config = dict(
    gain_aug_db=10,
    tokenizer='word',
    encoder_stem='single',
    text_encoder_qk_norm=False,
    text_encoder_inner_norm=False,
    beta1=0.9,
    shampoo_beta=0.95,
    eps=1e-08,
    precondition_frequency=32,
    warmup_steps=160,
)
Rows from block 4 of the text encoder of a small contrastive audio-text model, named by matrix and row number. Rows with one number belong to one neuron. Each number is 128 + 32 x the weight over its row's rms, rounded and kept within 0 to 255. All counts start at 0. Numbers have three digits each.
After each neuron's rows are labels from the 100 texts, of 14976, where the neuron reaches its highest value: "fires on" is the input token at the peak. Only what is clearly more common there than usual is listed. The data: short read English sentences (LibriTTS-R).
# fc1: MLP up (text_encoder.blocks.4.mlp.fc1.weight, 512x128), inputs 0-63
# fc2: MLP down (text_encoder.blocks.4.mlp.fc2.weight, 128x512, transposed), outputs 0-63

fc1.392:135162133130132106163157189114185139115192142061078114120164071169143146174052119152086206040140118134104116132069139115119139090120095130132078117087121099123151156104118126088123155146144160
fc2.392:112123151095142107105081113112116133162129125137123103113110158109168099087189144096135125126196110084138112163146131114074099181094187154154199121149077166175185092105141164115127115145141064
fires on: "see"; "still"; "stay"

fc1.197:122134154172119125131168181179148123110120119107133165017072134179165146070145174101150159117106151098154144139142117150131136152141085140140110102164125148143073117163208166160111123155100117
fc2.197:070182142135128102169118122126149136123116151086136096156136110177155147156203111110112115094164129066124126120128109147161105178114221123090197101194141143160180128122104075105202090150072125
fires on: "asked"; "this"

fc1.134:153078092216102166089168109089105078149121104131170126112143083119108093125078106130156128103108120149131127137120133150118131147153143099154125133075098096120150137107188111119153046142150099
fc2.134:084106096082133084235123098128112090139140137127119109094135117095146131135112147093151086175122113037064181150121130137199107120145105128091088119144122189158163037114073153158117127088072164
fires on: "you"; "you've"; "he"

fc1.452:103139137109115116116131105152136116159140141099137154108118124160189195127035126117155123085058172117095183151206154146119126128199126114170097131119156166088140124125108172155160127173175137
fc2.452:065109105118087133164106088092091118089124177187133111126129156109115160101198151119110111122151161126188096131132119115122105171126122093143194122191153141156148138150151083087126098133089152
fires on: "still"; "stay"

fc1.421:138113153106103115149079147178136158149081092128098140120108144135154118092168082115156184124130158150100133131145070102193160098114118087092149118106081087079107127095144110120136155155139071
fc2.421:099182091141114099181161137132137084111170164128069178157152187150144135147161155125130160171096122105164145123140156141130075144110084139128154121181164097131182156131116096182143141105132172
fires on: "well"

fc1.419:154158094161054090095096087144120109152157116091060142118135139146081107139099128114153085105122121115180195157167164136160125173139097147179155171099109096160132126137117171167094129118129218
fc2.419:039110130143169140179084118123135122155106114174181125112135121142141165146129166119149103092073206099093173106079144123117110105153084098099154120114150097136132180129113127107148148115135123
fires on: "know"; "no"; "why"

fc1.503:107113128118129169146078182158179138040146164113114107143125128102117082118141143121113183101151155129137100126101124095145200133149114168085112111132138103121047152125117112136123119135132132
fc2.503:114179040143121095136205109129121125076101141095081090174142119150151149108184116107156160145045073121124169116074145093147079131137128120153119138145182108163118152132121099150170166114159100
fires on: "was"; "what's"; "would"; "'"

fc1.344:121117186088088091136097159040192177127166080076151149127153131120167132128075128153163136114106128163077172140160098124090155104143131057150163159094092108151121087164132177127162112070110096
fc2.344:081148091145097129255123100095137127122169118113098097055140099104196184107175101056102168109140106105141196162093088172128145166130127183170142122166138121107136113117081152126120150121162123
fires on: "how"; "tom"; "got"

fc1.155:134135144095056120178135131121104125192132096130111180072101098131127128124159124138066133179095105150079128142109053142068118110192165130135123176079107151105153123130129097132103109105172124
fc2.155:102135151086145146147138123076156114108072158179135177153174129138113097149157107178111098119171168130157100121151123095110092154088126091148186174135080172147159189170162130074087062087090129
fires on: "'"

fc1.29:163124164162179148117160104137167092127185057123048163117111074144122094107086113130150149116114100114087156092074089151128185145116119164163142090075171115063087122084114061142079133100142127
fc2.29:082128131103069145107120100080127114128095187155160124103122132057141107136122128101144084092118106125128097125162069127051093129145150138160180180178087150188173111119140182113075091112093119
fires on: "and"

fc1.147:103104186198128115072118184037125101128116074098188100119154118119115111156077103120196107141122120151098145094141150129176100087088075076094136104118066070106090102168093164139154130136129094
fc2.147:096136152058070120174137162171134132090129184154095136133143113145114171088108144166105111133091158056094130225119112100159172148093140140154135154129117127166196131150117209166094150119145172
fires on: "you"

fc1.233:215087135085161097133083121121116135145107209120140191134158116117058143160113100123146089111116139124162120161130095088100124185153078126148108107087123103069108105169165166138132117133144156
fc2.233:117110125149077149193135112098108108143140117098202179133136150099134081126107109113127125134166119086087166125042120106124174104086136145141139136198153168088138100117076093064116105105144123
fires on: "know"; "my"

fc1.6:129189147079108139141137103114150068115054119098111105082124112158126140102096168155184153085090176109105144151096126142088106086147110128089127186097104077068107112136176200188105169170154114
fc2.6:142085086141121101183179118169090101175147119172151125151138138091187113157139121163118128069145072092103150092079098094126106132068104170127225098161144137114167130119091131095145145118085121
fires on: "asked"

fc1.112:101167187156142139134129150104162111066126126079113116145059057136138190150038125127160152045087188191116080139121132146155174107162151157153127160059122157090097096146126149209143100152123107
fc2.112:086170121122083093211109145095125096104132110064092115078118062160172136116058097114083118078103146185132168103101097129142201119104107174106167114117147135075140106129119127115102113120127108
fires on: "would"; "must"; "went"

fc1.453:101128123101096130142111147071158189163145187071100108154172086195135159094119111199055135110071119130118140159133072103121114104137141131164084125138091158139178128114128200167090139130185128
fc2.453:124163120102109164180136082109101111106072115166119131108102141169155180166104166094120115094175186145091097128118117054145162142111152084133168120146137145148173105154159081088102127124024114
fires on: "the"; "be"; "speak"

fc1.366:130115185169114162146121181091077129121177085128158131087153130083097112119118051161156134124080134158080117099142128123176120072112126137182158148126115132149099119161117200144172131061130048
fc2.366:091156108113106107165114110108150094102102229140043129154123083117129169121090130103064108132098087132115130197063124167132148142091137169137128097146136105096171118149063155149061171177131154
fires on: "not"; "laughed"; "one"

fc1.205:091128136181151162083125158065127101155104090128198134110093129147141087157111115130150148111151143139129120139132163083191144114115123161156141164076112072132102141123171105135180089195118104
fc2.205:125113139034084086204141134150147089152124147113099092185157093154144171127100153163129107137084109096096137154119094076168136138075100097111166174160077121157162139121133184150126119101114188
fires on: "he"; "you"; "in"; "here"

fc1.100:153117121142119152185106094154083127118141148110137139147155081092096171123113075093130167149201154109139094107132139132182188116134095159108118127130176150095133134102143172133163095082178084
fc2.100:142140120135160133140149076147118120131086210081110140152118148128033122130181095060118169126075124090160194147156185170070080169152158138101105109142148163118174110122097102116108137137157145
fires on: "oh"

fc1.508:105198148133100095133085144084146127130153147089112106184077166139138177138053148143095109012125155138126117113143124139131169164129120115137129171122186144136158133126191117166144101160113118
fc2.508:071184125172097094205111169133108164109107115082123122073178069130214186096108096104150119115145107153191182125163064125158187164109123143138106153148116173135116148134129134137122117118131165
fires on: "not"; "now"

fc1.4:090127183197117071117116183098122128089130153121145149186108150130125139180102097126074057076079183172146129134096138103104174104149127101128153168131175125130149140154141156116186134068144071
fc2.4:132145127157042135119098108081149171143129131121120181105152070123124149092059118098134152115142135098170192079131126169130224146099129178138097124146137179108139123135118189110083151121202155
fires on: "not"

fc1.329:090147081155185066109120106117107093068160129134148161116125085106148073116116115102163133202134084155087144095154128133081114091146092119149106142101109162055126193116137173116127087095121113
fc2.329:162113108101141182129095146114093137118138206128083127152204115106110164066113161155127161157143156152139092140107149217079123137113190113140185066151164131081132150084046108078122138107138148
fires on: "for"; "course"; "thought"

fc1.83:067118122149096144156111133064147119142082140096160099108169059155117110133081115121123160091135178051175116159125122098159111074126091132159151107081092060111063132151147128151160114146119141
fc2.83:102121137080115117255135166111153138155127119110143132110138139146159142131091140136122122145094147000103132170139105115128129144101121109122101160127119146191142115118123153123108135072102144
fires on: "he"

fc1.170:130125202114077098137097130066155191116164093098146172106150140100143155119086134159152137101127164172109130143146088136073161087144103079173163174131070097183098082161147165136182122086113129
fc2.170:073139091158093120255123098090128131130149116113111118052156100124189178115119084050096172111154121106152194142105096172125157186146118185157142119150125110109135104134094151101119161120161154
fires on: "not"

fc1.136:090164113169105102071035150153163125148094127105099147122037156125170180088125058164138109145123104083128146133173137193145131164158148074175088133114109134107147101155159161151156068078138120
fc2.136:084148144148149101175124125077163092091122167114114056090114134140132134125104091094165100084088095079115147147091059155162093174121149081120130124173128197181126137130158150117145115157154152
fires on: "is"; "his"; "has"; "isn't"

fc1.477:113120141112218130192153144112108174138119116084123141087125105105173069132124128108097085194104101129108131062128102141148159065106138113154104125100095157093136135203140111173109156093122166
fc2.477:101146087146101148144116096071119151115138156173099146138183164104119091123137121164117102158105136203132211126096090136093143155125137111123153113246121169144132127081075104075067079097106139
fires on: "to"; "a"; "for"

fc1.59:138033119116135117120137159126155113090124106147149125159127083123120137083116168118087140174175117188159151062169107132125147142073105128125182133110102168188090131165160133156124193099155143
fc2.59:033130129155126124131112105118112158118094117105064121116116087168125112118137169129095145049141103120085117124098113104086115107115106154150137095162083092124140159138101061094151158046127040
fires on: "would"; "a"

fc1.466:066160109110094178114118098112130098120139107094176148104183135155159138116099137107193147118120189124143091133103158131135107134154083110138126167154110101112151110129099173165159121112167115
fc2.466:150088112135124102211144122112123119149118125159094101124084136116150146095145126093134169129105150100129169143112119086112109148180076115121087119139207126171214149105130164131127159122090128
fires on: "isn't"; "do"; "is"; "to"

fc1.312:203143111132167123089138178097143146115172141120106200082162164188088095097114108131089097109143113152138151158081080094136055135164101108152102117098133123102121146112136133099127154169120099
fc2.312:094082150111144107141119135158119143119134114165127126094114062169174113142144153100157177107149127086103124112135118151148163106124124158188121122096157173121132097186117154136077142066143137
fires on: "he"; "you"

fc1.487:121172105146132083141134182122091173129119108120076188082185129128147125140148135130144109121077141102132133144159114068147157041137104154120115074164090105089077135127116094134099106121147196
fc2.487:105105088133119149217174095114125117188142180181111142146125142109158133121161148136112137198148153029131187108074130144105088110103103122151123136156176116085158114083088077145097136059128135
fires on: "well"

fc1.114:145082140160123153162052157139173204073171141076151116127160081149129142135172087136127150141134092142135127080136088200172121164167160159136103064089116186115118127132167143120146150173173125
fc2.114:103142114130161065123118157120148106095092140133145090147161114186126113076122168173087169088083143196072126207100080064121179121108107134179151087131125135120140140132173082182086089092091112
fires on: "is"; "his"; "was"

fc1.217:150118102127156127139116134139176121085130178124114089154100103139175118077127063132127112114171145088181194125090138112119109210133166130128110126042144147101085117091118152123135063149153066
fc2.217:075131106151137159150129089102130115056136087132129076126105136062152074128193114140135157122162085072113206121142152138171045078191151133126127172145191157169117091146127179111101129153182133
fires on: "he"; "she"; "<end>"; "you"

fc1.62:095114142191153146091129208062084077135138082125215121117127108134161116179089135116159166133157112126143140086124164123164156116105101131114141130087094086109094146125161139136173114207113063
fc2.62:156109139038100107162129145172131122109119167147098124151209106141123154115088161200156123151112137062099139173144117084185142124077103127130125180156111137180179105146120201169133153101136196
fires on: "he"; "you"

fc1.142:100116131137140125131107125084145183145097104103173067110163101178100148161077135152210174122137115143156118134153110077172082079123123116179120094113078092102097116156096105120158132127139130
fc2.142:084114161052093095242125177111175159137132158137105164135107132176123177115096156150075133125081173085120128207141109115101150164102138107126150160144103152196157156128161200135120102067105154
fires on: "you"; "he"

fc1.401:129109156115082124166122109139137141204117076099119205097102151127154139099113107153070127141080085139058107107108086156078110122182135100126119162106081163109152104123136139147117124111192125
fc2.401:087146140099121154152124109061177122105096163171139148146154138169095123142159124132109097110163151128180071119164117104100099157106153071137195143129084152154148181160173099072108050089053110
fires on: "'"; "much"

fc1.61:072116126237127106084079187055063076104133064125132108142168147117082085175100123123168134129119115155108130056117144108147118089120085140144185154112118033133091117115131130147167099170103106
fc2.61:129145116084098166187133180133132154064129194124079111112156130143115149135093108157161143172109142038091085210122117085176197191113160119135130134146105162181176129159104186146095163113149193
fires on: "you"; "no"; "we"

fc1.65:169100164138134121138112098118158141118050065109075129139163140090144155093068079080088076114163149069160141053091159146139169156182103146126087088078108161116108100109124130163125096071133129
fc2.65:090172099140118153231141104132073128140177103116157127093125107127110126151176117086116113110147168000099121135107131170109102102135173126096121099159164172138140057140112088121094102120112135
fires on: "oh"

fc1.473:130103101147130111167103144128115116132093114105125178114174098115158101081103124145116162200165103182123142038145091109112183105041082134159151117127084194154074153148153138092129168110107164
fc2.473:067173152196135102141134107132099169111094139114089139154150135160178164139086177079065125078123159109115133189149104098140121140131142141158140101162141121188197151136150070145085157125111066
fires on: "said"; "to"

fc1.180:126116174129097126126137152087115126118197124128118141107199125080137102128090086159133120088105142157072169123139113146109148069140102122166152149131098137139130120146097204111155146042129091
fc2.180:111135075146117134185107082111132090108125181122095109114127102097179189085112099059089178156139092105157176157085118199134107129138127177177100093157144096059136126124082140136078174167165152
fires on: "all"

fc1.298:129168126136138126123108112121115126065140119063109129202144024144130128110131070176099162094185101125144088125140130132166182123080113202091144123091117136090125215116139148145162145181131120
fc2.298:134112132164137113107156164144121127108079199108160062088110173113094115114128077128151139117040095156106157136137144148134100117124175096114140112189125177182144082105131092175105077184125100
fires on: "is"; "said"; "was"

fc1.15:179109126135092099168091092125122098119083138086094110166151103128103125101094084103093114091174149069155159125105158123163147132122114133122169144068123129082111128094152136132166068125117144
fc2.15:104138072159156170219131095112057107110103096098157100114131149043123102151146069068118130123124127000117154093086120146109084142137157123100094103165158154132113085121102100110122113128138161
fires on: "oh"

fc1.469:044107117135143084125066108160084154112085115101172171103163115157148079137085093098107131175112143172159142098178122145171106124154100080151144108101118118157171088165156126144125132104100124
fc2.469:084180140126116069198125101148141147160034115153140104119128152195123118078076121147140104081105135064060158146186125158100169127141068148103116098170130149151133144090094162127137162126111116
fires on: "isn't"; "say"; "speak"

fc1.311:136100217071129082130135106118109114116132117100119088113129120101173133141092181148185130095133177106132122143145120173102090079117153070203100097125097125165064154165122130184143150166112106
fc2.311:154101066132168189236116092122139149165174104086115151093131175095156130096205089093126144134077161070103218174123125205081126121156098120136088079175147111130104080099119102086120120140134126
fires on: "for"; "have"

fc1.48:119127093110053129124097068099180150127117145089131132129170105111127119116061109118170105145149123172136110092121144131166080097127097082137138147123165070141169126090081113143155195176175174
fc2.48:144090123123137098196151095151067136138150091138148145104120206155130180146179126110130174089092205133117136133107104142079144148137089130080070126145121146100094118178185143151145098105113127
fires on: "it"; "there"; "'"; "nay"

fc1.339:091156104127114146112073105139128092123087137137087167157083184162145170127140137153077210142093130114099133108128139175113124090124093079196137169118164117077068129137206161166127147148133175
fc2.339:145081113140164077151142094147160057140098130120141158074140121122154121179128101114140157127165082117126141121082074108159141149115157161156117066181134119140142107143010105102148161160128135
fires on: "was"; "is"

fc1.137:113145166112117118128116111117093069118056132085170113106138048142145187116137110123156115109117161122158101156113174114145082145140067145126136131088154119112156067137111171147156105126093140
fc2.137:120069075167114142171122076111151127131101104174079122130112107101104090139147148118122138132111127163094141093071103094069116124130152152162098111203161130120168151077155075141120136113131150
fires on: "said"

fc1.423:044103143144115053131088146076106186142121102095162140079163133165103144135060129144158119137072161166147098092145077109131095073138068143182120131101047092161150104148103147159152145085114110
fc2.423:084128182073104127205170140115150175123091124151133147114139117138131145060048147155121157102109169086128171161131106156089199136117116169133122148149125159156181174155093222131111160102133115
fires on: "isn't"; "feel"; "still"

fc1.350:141104131081129127107156067145137088140131100094110122134126154137092116099100160090176097135123154145108117101213165160156148192119052121168122170111112099136115111116102161126105149130129147
fc2.350:064152099184149136196053113120078116115140146150126170134136128102072189121159141108121136148109171131172162179120127198132103119120108157095162091146178116113178167116092103124147139125128134
fires on: "and"; "looked"; "will"; "went"

fc1.399:137119132138127120135084113152129133133115099109102154145099093171037171144107146162107200095165165116170127127142131121148150069162118145104117145097161093148090128121186106111092119094152181
fc2.399:103175160070162101137151159105127121160144093091137144078104119098137115097150113087158112136155092098114167154119085137040100174128088177172175110159139156123154109110098136089107133146114080
fires on: "then"; "didn't"; "during"

fc1.78:091088164172166173129162210083107057097091126144181062056105090128158133139123121105170153125141130105164172111111141095143163122110117121122190077099127103122095134133136138175168120157138062
fc2.78:125153130035104137209139158161147105103134138167097158146153121110109145103108117160136102116099120000125105184142098104194099127063105132121149183110110125167180126116103180146110127069122178
fires on: "he"; "i"; "here"; "she"

fc1.354:180107165137115115211147135093122125091094105119070151113203079128147129122086136169109125165116107160161115090182134137140140111096102152107137172054111117129143159069138095129122135210087089
fc2.354:122134138151124122180173157117100102094170138170146100126085169102133128094154074115126112174139168080122145092117083156164128155145175076074164134165156175175181201181163069154110118155124149
fires on: "don't"; "down"; "that"; "cannot"

fc1.247:093066155212106119101114200062102129087142109083187089127158108115139111183100122144174146128124134163140161043147142072173127102083103090132139102101088088127085169168086128143143148154102112
fc2.247:091144146072094142171155160139141162102113153137083133126141120134095164105096116164127120141115141026099109222136095103141163149058141123160148139156086102192158121136117176156088153115164188
fires on: "know"; "you"; "well"; "now"

fc1.86:101147132100126087176106128140145132117108097058142135112148172175131119062118128171062067119099164153150124108149053155184128161086062150114149126160098116165170100134132124152142130127110178
fc2.86:139116177143131147123114120108114156074096081149137123141120096114146130152088111130118172105152219138134119109127149113115189130086161132086146131101132121094105190153109141111164098127166102
fires on: "isn't"; "remember"; "another"

fc1.162:147180081087173073113118179148098110165188129091138087149060135146117156142121126101160130084094166131114084079198164201120135147131097125080128152031104153112121135124139168107164121177095136
fc2.162:104144113157091142155103099139074142103113112132122085112203110116115162139137110139138141115127129177120067112116194130210142105103103129115152102198110174127225115142104093114149156130103037
fires on: "the"; "it"

fc1.378:122172117157157165158188130176141164108221162053134064118139101188131155160083105147047149076154139128118113124104141106081151120090136137110106070099137130088141103086130149100121122178149131
fc2.378:130086126107063126109108107111118120115122129146106100099163173083192086098139131099151146141121070115116094141138100089116123142124197135184143171198050140198159082123065149121109145124169080
fires on: "still"; "story"

fc1.491:104143126115077103140065162086123144116155090129079156172066155106109157135096145125092158123091194159123112113149059093105149087184131141140160147073158158117151128143148120157204078092096090
fc2.491:051169125141042083220129103112073138156114131102121101108147083137162117109122115091124109123095082145156186095102072149140175182094074140109135115204114163108176142105081130097096152100099150
fires on: "not"; "now"; "know"

fc1.505:131200061136103142180176081129174105062124173129180112096114091166105143140093154146157163116078139122097076090101132097181185112103113136147113133153164093099140116147188174154147156181164134
fc2.505:188115109085096070150122103187078154189183127157116107103165185099163120110157175105142173082131126123090080101057039131107072124132137178105155187169134111167131144119097146136214147100122124
fires on: "to"; "it"; "a"

fc1.509:093218107133108116146115131134185156090155114046091088102106106153135171118052135117109211099144134112105121162066151106149113110080116175127056097075139118127114160104119127116080142167129169
fc2.509:125092131096173112051079096162117181120142109160116076096086176081152119112211158122100156118194136081104103131128134141039083151168141150141147107140109153154142063135123172159103115160191098
fires on: "see"; "still"; "saw"

fc1.124:109154174184094053152096164085132135119168115110151142161128144103137139178107112145107081095080150153113149095105117134081194086146129101139152176139152131109157150160152172121188163064142093
fc2.124:114135111141074137138075119073158169129111136114121153103149077100158146074084120081153171127154126099184194105132097183130205169117119181168117116136153149114150124129103167110097157130202162
fires on: "not"

fc1.19:109124170112119085176112176147141125189062099111075124138120120100145104104086188103109089143089166088095120103187147180128124115096091103103120122105079177099140143097191127089158160162129129
fc2.19:126159093078129163175127099142154061134139115106074139109115134195162158104118068096150131079131148089085127077157109132142116100145153118082150141106193136115155116142091066161144114088077082
fires on: "and"; "her"; "for"; "a"

fc1.425:137086176130149152121140134103166067153094084136145069122074098120171134143182104139109094081106149135080169130149122197139149113152099145099135078030148132108038066114156170163098121073161105
fc2.425:113144150117147165121102094126146097181092136091101066116123108131105149093145084105183062100125100071142112151121070170077105117130069119098131139208105137156108141159120178122126075105123153
fires on: "was"; "as"; "his"; "is"

fc1.274:184077171138126159124104123073094210147144164105180172130138089124091153150134130137073143118173143194120107146136093153157184136097173199099137126140152142106166155120150137120135141124149159
fc2.274:080179158149132093139117191154157174131157108162109139125138096117094099137156153135111125120077073148095123152138091136129161120136078146120076151129146143119159061139113127093092138094088073
fires on: "would"; "then"; "to"

fc1.68:101102128123097115138105161082104170131140120089084101093169126110141118150094097119151148156157160155168124150134082116168098100120135105143128093092124092152053080156113063153112090137131144
fc2.68:051176164124127109251157148111139152174149110153130128128130158172147154129133106129123117118088165000098148162165100123107131137103107104150131151136102119159150137129132120149123112071098140
fires on: "well"; "o"; "sir"; "are"

fc1.331:076125132101074128145090120094141097104148125107105184141066127202095136060120121120174125145081126129141119158162136149104124137117092136114070161132179114135151123155160151120134167119150110
fc2.331:148108139126094142107163111176087122104106074137181155133114160195154130148153101153115101169116108116143097097145136073133103131121091099112159137120162129110202201170196112134155124137109101
fires on: "it"; "i"; "her"; "of"

fc1.95:135097209122189155118079149107178046113117092157108102120102073131123098155133078088148070069106133163082170080137108163184180142120106113127135026120156115105095083065120109097103138099170117
fc2.95:137086146138113149132147077159149134156114132156162142068130135111098153108162121101161089109091100140095154147126075169086085118149097127129093130195100133128130117186087159175095111084094139
fires on: "and"; "of"

fc1.182:124110100092108124126109141155120166061115166104129131144135044158090119038130154169044129133178126161179126083119110128151155103069137155114193164124110139170113201158135116184118168145112138
fc2.182:070138136145212103109149160103135143142096118111111094090120160170076126111147145184126174087118116133103119132124097093111164095167100167171111104149127137134090119137139071096160160084128077
fires on: "said"; "answered"

fc1.123:073080162161119131126095179064144146143097121095147087099193082159109139156069101157200167124134158125171145135130136090167136076119117104168141086106074068140102111164110114157141121153126124
fc2.123:089126161063090106255125151113161154140122144139126155116130141151134164095094146135097127122090161000114108203143097125099121150089127123133117151126112139191168133137121191120105133062118146
fires on: "you"; "few"

fc1.403:107142159189116070120116161096145134141163124141167114162139124115142128165116127148096062112052161159122158094127143131101161116152125113121163169125135123106159136168149181112170188044136101
fc2.403:117151141124075162111087122077138167116118147122107168120124085100153150054084116091166182142156123101175190106132112178128188141096154189176100120171146143100137144147088153135083164151192143
fires on: "not"; "like"; "my"

fc1.313:139073100130092170157134127131144156127108105107125126165156104123139174103122143114091135157161111118171098103134114158109144156149011120163131173177095160110146097134120170177146101145108137
fc2.313:099076125120111130173119084086110116147151074164139174115138100072071087138121164119096130188078136177081141152080140125200172084113149135176042119150139149073126137105079069127158120099112147
fires on: "would"; "were"; "want"

fc1.46:087080158196146161086141202118103098120142085100174089141145130138159155129121130086197142154123122166107177084134138110198127076120056099096127079088082096111130144105109100146155098147086066
fc2.46:109187183055086124163134131138107075106129171137109127155145120167146169121095133187097100109071100113091106200140105098166161134039093163168121107127102134150181148126098169144087090103122158
fires on: "still"

fc1.119:135138161149180126126117141110161111150155156125099192083111090111075144106044143118158089113147100172099133132174092090113162098066135125146141092116140111110142142136142118127112119125071165
fc2.119:107130145164070118137138156087104167130174132150132144134170114082129120165123191103119137107048115155133171098101088137113158138140116141115104170160118169143150095117064166137039167124089143
fires on: "to"; "at"; "in"

fc1.27:075101106171156123090115118101067082127106057126196147120156089160134101120052116094137136112086164146136100102101167107145113122130086145149143158082126061110099124127172118143207074172087073
fc2.27:143113088071109100192115098098163091138081187137107104106171096112108111125077172164143147157089123072074126149086145116162146123128081147144077134162141175169157095111060205159102164087093165
fires on: "said"; "say"; "send"; "suddenly"

fc1.84:152138117116183183107135168158146105086165151094142081105102094120195133088160098120110125115120135120107143116056109153134098175114115083150141088096110104147025143133178121103092139120122114
fc2.84:086091100169109161159138114145124151099118137123112083146080133111086105127109088110112167138117105037085143159070121134120119122188146155100130092105193138150073158125117109164079143135119153
fires on: "the"; "'"; "is"

fc1.98:150105130130096113163200196095181131085107120103102172099131108139154134115102161118137168146167060154140143153098108163143132146087111119147102135097096158201100113071167159152170087164097127
fc2.98:071125166137125139107094109133119112112151127136115112092132090079161076128117164119076135149110126064156127091077165196121105150133144158127139085170141157120161060119068123136137191138120132
fires on: "asked"

fc1.206:168206100107097047118117084086184140162066123130090130161149156148171156049108135144132052117093143162092098126143149098151134176157030138146108140093129142141120097069149146078147093134050133
fc2.206:078175076132097116156113128146081129105087084123075083112131103147153156139118119060158083087132132090116123102142061132113093123134205113123117169136110104145098136149112106158095178119147108
fires on: "the"; "i"; "on"

fc1.277:117117090101122149097167148159153047109118164105153152072083151134130169179121175111175134111124163120136144133081091122176139077172117102141125068119102076088086100159139159117145124131140127
fc2.277:141102107147112113148158136158085144148138153133216144123076116115052100098178093123123138143165127163131065153050109113171096107130195146112132125132132165193076192140118078137113103130118147
fires on: "to"

fc1.364:062101167179122092125116158085095149147143095061166142149192101136136135119072136112190134111121143150145149047104160114105118080158091100142207079087098064139123144164107143103148158119115127
fc2.364:115149155079118131231129150104124156114123147137099124095133150144129158096114110122136145117116147000119115198132104139145136156081100123142104125123132136176187101120052159172059154111121165
fires on: "see"; "so"; "sir"; "sit"

fc1.227:092103212198193145096105175101114085098120093129174096095101099113133173144136111106177126135120088149149150086126133135156115102101117093143135055099090129104135141153141129165166135153125069
fc2.227:124162182038112144155134131160142118097143163163143172135150121103096158101087137167139116091080108098104125197119099130168126110083121191131100137148129151128191138151098190150124120045113175
fires on: "still"; "so"